A small encoder-decoder audio transcriber, trained from scratch.
Model: encoder activation squared_relu, encoder moe top_k, encoder layers 10, decoder layers 8.
Training: muon at rate 0.01, 9800 steps.
Data: trained on short read English sentences (LibriTTS-R), 26041 training examples, 36.1 epochs.
Rows from block 6 of the audio encoder, named by matrix and row number. Rows with one number belong to one neuron. Each number is 500 + 25 x the weight over its row's rms, rounded and kept within 0 to 999. All counts start at 0. Numbers have three digits each. After the name is the row's rms in percent of the matrix's.
# fc1: second MLP up (encoder.blocks.6.mlp.fc1.weight, 768x192), inputs 96-191
# fc2: second MLP down (encoder.blocks.6.mlp.fc2.weight, 192x768, transposed), outputs 96-191
fc1.152 056:567507545516512519505501496509509458492549541513457516531476457496499539495501476461501490478501529503517496513506469482510487539517520547486484394516471493526510493501512479534503513530506477497481504549547505447467473504456508513530502523470525524518500503500449494452521477502513516481
fc2.152 057:502534509495534514505560515518473476483464534502507483521493520461493487528527541498582509511497497511528518462468502504533468511507537496470489487519514490494502525508441482535500517494544504482469528505465518503487531458495463542483519502495530491471460485496533459510512500467452491504
fc1.155 042:478509500527475479462497500552491488515534524530483528423497515521448492480531473497570438497538512506491489532472518510527483465532507476451475516503442505500491482530503479491489424490521495478492466473525555503479475561486488525523511509540516507492497475492473517473520514503531491499
fc2.155 044:522489508475485550487474468531533513499470468507518491522518476495519511472509517476524512459475482493483498456479504546478496518509503517513467528525512471497521505511512499523490493506541494494503480514487462475496551538488490473424484492517521516469521512510548543514513478491556511496
fc1.156 009:502538503513506509491527537529474488536487492470505543495493479474531537483516495490539507537522511468491501546531502512517517540471479513499502451507474518456489482535544548502489492463491480480460435484540513509503505454522552436537440504497486542482488503453492515501500509501473495552
fc2.156 011:482513505506477500493497505448511520475503489477504540496524479437500483516509465478500544502514501468502460472475495503502499487473525497503488464510514505486481502507488554504521509484524509488523463493544488516500471497485557498515461504521531526512538492486508551481495469500527541542
fc1.157 091:499497469495484538488483514543492499486478493490491487458481474504464525517543474506456533498526492544481532531515483438445496529526524453487504495478465482494501526486523553488483494503470489493490520454500520471492520507538508480505490516490464481465482513477552508494503518484511492537
fc2.157 093:523488449497514526485522532487502506505510502501481457475502530477531523511499515474536517509497479496518468458501489479489455527519467501525531523469522477531483484504533462501503499504505576553512534479488505496484505531521520471476472488499484550488479501490498463528529480451486500507
fc1.158 022:547550491506493528549537510506458512532475471490532521542476476537518468470514495464515475486466552521520518497497528501511533508447531512444511506520492506527505502518490487465496517496480473511500498476525455500516489512511484501491520453477477487499455548514529499513473481501495530520
fc2.158 021:524515511491547524465513515437504488486518543499493477513454526467478501494483513506481514470454523535527535517511508528491527505543524497510476484486507523538485493501520494503530525489512496508506504509510444545482485511477522503534478459546483445498477549493533522542500469551533486465
fc1.160 045:482448501511549476491507519498497534501516482492503479495560472467504519526544486469479495524517470525490508445434491533463541513497478489486490505484537505524484490510539457492548478500498474513527498471528506466472511468510480468458511455510484505493504487526508482465507493511503519516
fc2.160 042:520503513516462531521486448485561488499533506487465516477494485543510471517547514522495515484450493505520526521541505449509571526516485542566512457482476521488503527471445498507497508490528527520493504503498480510505551498464472565557520498491480543447451506503501525513487487473500499498
fc1.161 015:488534467507505499496497438488488467497513526496502498515524535482458492482471486500507524440516492523523482508465513499551494523504488524472553525475480449476537522495437506498477440495497506506524528489506498498496500568505470507486475504493520517465476469469496499476462490490464490506
fc2.161 016:485516490532507509482524468482474513517529498510487486502537551545504500519460543475467519460507494492469478509507491491469498503456492505508490477500510455539471533460475521461474480570498524521449521519491494460483521560504495459461516524502540513508489545500476520516498519500530504470
fc1.162 113:537497508476566478498463501504507508525492500468528493497516485507506477486522484496510497500464549527499486507561473483489476500491490515541460491511540522511500504490454533543475543508504509480493478454528480481519471502486479470509508466457505500470463496489516511490498557499501488521
fc2.162 111:528503489468488541460473500527532511513476507503472492465508492510523497539523497515472519508481521494499445509467486498537497516494468506544503480468540516514492558527499576502486487456517545496500494494488495478504518438558493492507508491471516474510498458524453538512509503518495523502
fc1.163 170:519499464504461530508487449477471494520500540482507490471520469524517494497524513532529476505508494531519434481505518496481496487499459511559509481496473520460511495493533520553492558501526501529510519500538521501477508490482536531473480502475514508455525506506478460520479491458542528502
fc2.163 165:493497474473503464498525476487515490486493553526489519504526511529530475460532528491485499515495537502434474493547528461521530505549490529440540459548482548506515477465480474489512492470510498522490497450523523532528508463519492465554510520536491437504481519512522524494472507518518542499
fc1.164 131:506480504525488488518457486520473498541475488487503477521497513495560500490502491468496529491471523498509543527550515492541531480526505501516461492480510515495454509488512490496482508535517503524520502500520505491440470506539453493500483498508496460481525478526473498490439508484488467510
fc2.164 131:435510526510498495548526494524509522472471519508485528506490511515512491501505461494500511520471529508511486464494520490518457536485509527541504458461493499523525534508508530491490461512453475532504537527483511515535546495495518485525508453483502515509524472490556486433505494484446491482
fc1.165 061:548510483515514507504491505500555520456482509512538504487489524477502457529520519494473541494480468476512522488529489467503520485517546518504509531490470500499483513488464443547483427471471482469519526465471520480508478468503476521474486473489488516509518508509474485494548519490546475528
fc2.165 066:528492525503490519524521530498487529460490489498577452484494529460483526480513458514479508496472454492494513542539531500488498485529502518512504512476498494481514524494492532514528473523514499463539514505471526492471450503509498511475504457532507531502506517521539504489504530467500495458
fc1.166 097:490461486530491508523488486553471495486485505502548480512488471516464529485489483490525471504515491499491483530511514514484519507512504524508499495492508460494524481468495509500487482548497447487510475517516484484509512543502528545486518524447497459482454524506491484455479490522534461497
fc2.166 092:459513503486504541481517500528546500519454505529514482521474554452518528474471490530512503504484524517490500495533511533505491472510509465505458527473490508474502490540536548521457481492499498507478477528516480541496494473518531460468487539553474556530486483555483501539506497485493507493
fc1.167 082:470473503494479478467454521484462467480514493477523515498463505519462491514500469545485493507521525495458510507512463538529504504474487535505485523469477501543537492499539477518461490492536482555514500522432484455505524478473496537455506511514491516520513516545506461495527516502523501464
fc2.167 077:528484533526514496486462473504516553492486506480494467513490475449540492501530507519498479485499522488452476485494518479464554481507484464481512536502494507524506475526499537532498532472432483491514497495547453507498455495507554516487495512488481518506463485500508466435493524530450539542
fc1.169 173:506468423523534482518472461496468489510495467540496503499511488541458493528484498512466475456472504488521511522502498530523499493478510501509500498479554495503502499515464513483528493483477493471492516544483485499497454520511514515490485541478534528500447504488541493473459487507480515489
fc2.169 175:496474528469496481473518464522453489462508534536556501491542482506474546539465459468457510522462470515501515520497494522494535521522515485495503479494515485511522503508461541520503510480504506519499505496479500520480544449512467481530522560502519505454491533483493506511514454505484474482