From a checkpoint of a small encoder-decoder audio transcriber: decoder norm layernorm, trained on short read English sentences (LibriTTS-R).
Rows from block 4 of the audio encoder, named by matrix and row number. Rows with one number belong to one neuron. Each number is 128 + 32 x the weight over the matrix's rms, rounded and kept within 0 to 255. All counts start at 0. Numbers have three digits each.
# fc1: second MLP up (encoder.blocks.4.mlp.fc1.weight, 768x192), inputs 96-191
# fc2: second MLP down (encoder.blocks.4.mlp.fc2.weight, 192x768, transposed), outputs 96-191
fc1.250:102138145130095122164096105133166112140170136106105093111165153125115080143155121146084116139157139141135130123130149164151147106140119121140111128127138151133123103134124131145118112130115122172110131089157174145154103124126144111142152144139122106140116129125145105071137075134120133148
fc2.250:133148125124112107130151135139092151116171140113106117135124155125104123119140119159089105114096102122095129129136151064141154144117107120146104121142132153113158128159134143158142100123078132112128137087125126153103162155162135166123129187121107111157143127134089115151109144117113122151
fc1.251:160113133100113143137111156120138147088107136135149122087123150099148147130150160114148148127151142103109105148127148125119140110149123112114138142137133118134109101144128092132146082117120136144124129118158113114158130129097139122122122116134138122161127184174103100136159156079113134118
fc2.251:146145100129132136131131112151084150145162123114091122153104133119146129126162120146098126171135142178162157151120137147095147155089134106122102150120097152164115118110156116133117139110158127125141139068119145129126148090112105117150106127131134109134107112109111105126136142118134126135
fc1.252:125103128143133127156141126115149162128137170101146097125081113153124098103140142171119152099124101133133117138117135144123106119122116131150145096113105147124132110122115137117119128134157118136124095140131113139112139131122098128115136114137145141124100123146149140141139126150135130121
fc2.252:143149157165156129124113117144114135132164095124147139152097137108129172122076116146154128136139137100108140133096134142124153166106119136120125129167113113152132133156144115151132171160113138103115117113102139119148106136146146138140127119135121121118138112119152126134131109148122129159
fc1.253:125129127129129130128128127128126126125129126127128128126129129126131129127132126128127126128130123129127129130128127128129128125127130131128130125129124128129128128128130129128128130131127128127129126127129130126127132128128128126128130124127127129126127128130127127129123130131125130130
fc2.253:128124127126129131128129127128128128128126128128132130127124130128126127129129127127128128130127127129125126129127131129127128126128131128131126128126125128130127127129128125128128128128129126132129128127129127130127131127127131127128125127128125130128126128129124127128126129127127129131
fc1.254:142119130137137126116139141129127138125129133123128134131126120127119115140130126129120144131118124126140133128137128140122134131124133120114145120140128149139123132124127123156121117125130130120146118139128114134131134137118129138128132128123122138123137122136123115123137143122135157126
fc2.254:129129134143140121139127144097118107118122121120124132129135138129109140146131134117122127153131131122130124121126131138122119126130126130132135123115127122112125114132127136119130157143125116128118152121112135117115144116129119098148133126122119120135129134138107130119130127120131135128
fc1.255:117130128134096142117126115106126126136089109133124143125112144120129129139118144129152142135110140095121126109132142131124129106116108164138121127151089111128134145123129126130143136141139130119118115089131126147127136134113108138119112115127148127121159118141143123142125134112131146125
fc2.255:106137107138119114104136159121122119137150122132141091148123133132104127119123127102125134124124127143122114124100153128148140122167138134129113105099116130130140110125152128121105145132134127144148125127151141122147137128131150121139120122122150094118102140107104119134112120129122139142
fc1.256:128121124125131131130127124127125128128127131128127125125133134125124132130140119126128136128129120135130120132126133133138131133130130125128124129126131130128123123128127136129128131131130126129123128136127123121116130129127123132124133122131118127122129122135132123133131128126124125135
fc2.256:121128128126132128123123123125126131126120125123132131124126127134124123117132128129125129132127126129129134128128128135136120124124129131126128122130128132134130125138133123124135124127126131130124121128124135131115129126132135130125126127126128130123116131124130132129125126127124127135
fc1.257:039138091168177194050061193160088162164111172126072090131110184113138127094152069111068073136103101126127112144142068149173133150135081154133177121154208130099083174039108139148148149108106138160165115159086090142078151176176072111147138147149039114146183101147108124158108054099183123102
fc2.257:088082226120139047131128100071109170097153132172126201087157109160152113147110157131098178177133156118108145099146207122103128140101134117166186148132136100115163175157126211076103105126149134086124127147156086154150135139123098097105099119050098183119135137108073048168079154145082071161
fc1.258:131128121129126129126132121129123134128126130129124131125129131122126133123128123130116132126132126124124134138130139128121127126128132133128124128128135125125121129130136133129125127125127125125127131131127129136125116141117128129127131136128122130131134131128123137135127132123132131127
fc2.258:125123128130126124118122124128127134118123128130131133128129127128126125138120131126119120126136127132120123125126126130124126132122126128131126132129127126123126135128124131121124126135127137128127133131129132133125130126132128131122130138131128138130124130124130125131124126131124131129
fc1.259:068081116158143112167108103179131137227081152121091084113165111092138096164116212086086122143114111108123082131174072178136174128214138145087172111084081163138145082065067126156096185073153166090163167153118120126058100114090163216148255109128224110157159088173140176136130125146114091140
fc2.259:159070173146098115123181155131135112120104142116117109154113127143128073100144114061194136129165138093147119105198159149131130160046171114115124025129199015050226108110165091176142000192202136110075151117196127143146144098095158095159167184145142111114135136070129136057115171146170164217
fc1.260:127122129130128134126121123128134137136129132129128125121129136120129124114126120141123127130118134118130113126130133133138124132131128128126121127124134128118128126126125133128129130124130119138129140126130135126120126133130126120127126130129125121127122126125141131130123133130142128132
fc2.260:129121132135130126122134131119130133134132134135130126139134124137126131118137130135129126128137130124128136128137128134127122130129121123139133128132134113120122125129119120128136112129129124118126125125131134134124129114131140134138125128118126132119129126129127119132125133136136120137
fc1.261:138092139134064093115058131144102146129096105105102128132104142199160116141107165141134143109123103201191090088138149135124107162124139093084159110095183104087116129173140144127144075126156093116161107154058134148131185129117087107190123169111126091100132134160147109157160131076131163136
fc2.261:171125145139145161126174149112135105155122126129121136149113172136114110088123085118145175111101118074050099112124138174110128134106105108172173115081160151132152158119145114124154144161119091148163117126192133153118171087066153131123120172122121125116111117124134155105170085185094109118
fc1.262:082161126057120132131140170065116074155095164092116181123149094155144079107169110114120155100089130116173153152133152092111098110180151131146117070181121169120148140168075147152054130120184115116165119161119110072137122132092145092145090169111092113144102100139093102084136146157158149145
fc2.262:138130149146102155138148107128080193135120161085140115082109191055130132153104136098098131129142134130095091112116110164074089162117153094146149159113114159130164148135143114152135169143182168111108083106111154134116135139161096150124163110101107106099133153104136130118083128123108098153
fc1.263:110148085114133084137126128074135155113101151117139125123121160144138122179104118157149146132091147108123189153119181175119114187099096154133129127137182112128123103101097168155141119173131111138168125124142155080135106136113126150096111095123151090126134131198127112140065104164091123118
fc2.263:116115138115123124117139120148110144104101143161149105155162114130117133088103125126127132105127132176124136152149133136103162107117138109166147094102126134141118118127112134115112101123100143145117145103157123145143131159091163112106131145093106147156120111121127131094120134138151184158
fc1.264:120126138130108136122125132109135125134112133119122135125128105132123136117132128140101127135146125121129131137106142126108122135123141152122126133125125119143134097128116114122121130155121115133126139138149121112125114116135116124137161137130137143119122114127118130131143127113121132128
fc2.264:135107132122130119148115147139119109139119126133136129127117138113099126139140122126131140129113139130123126158112129123130111112158134153119107120110155141125107114128135134145117146122119140118129157124114118135116156140144148113143140133137131141138128135121131128136160120134125150145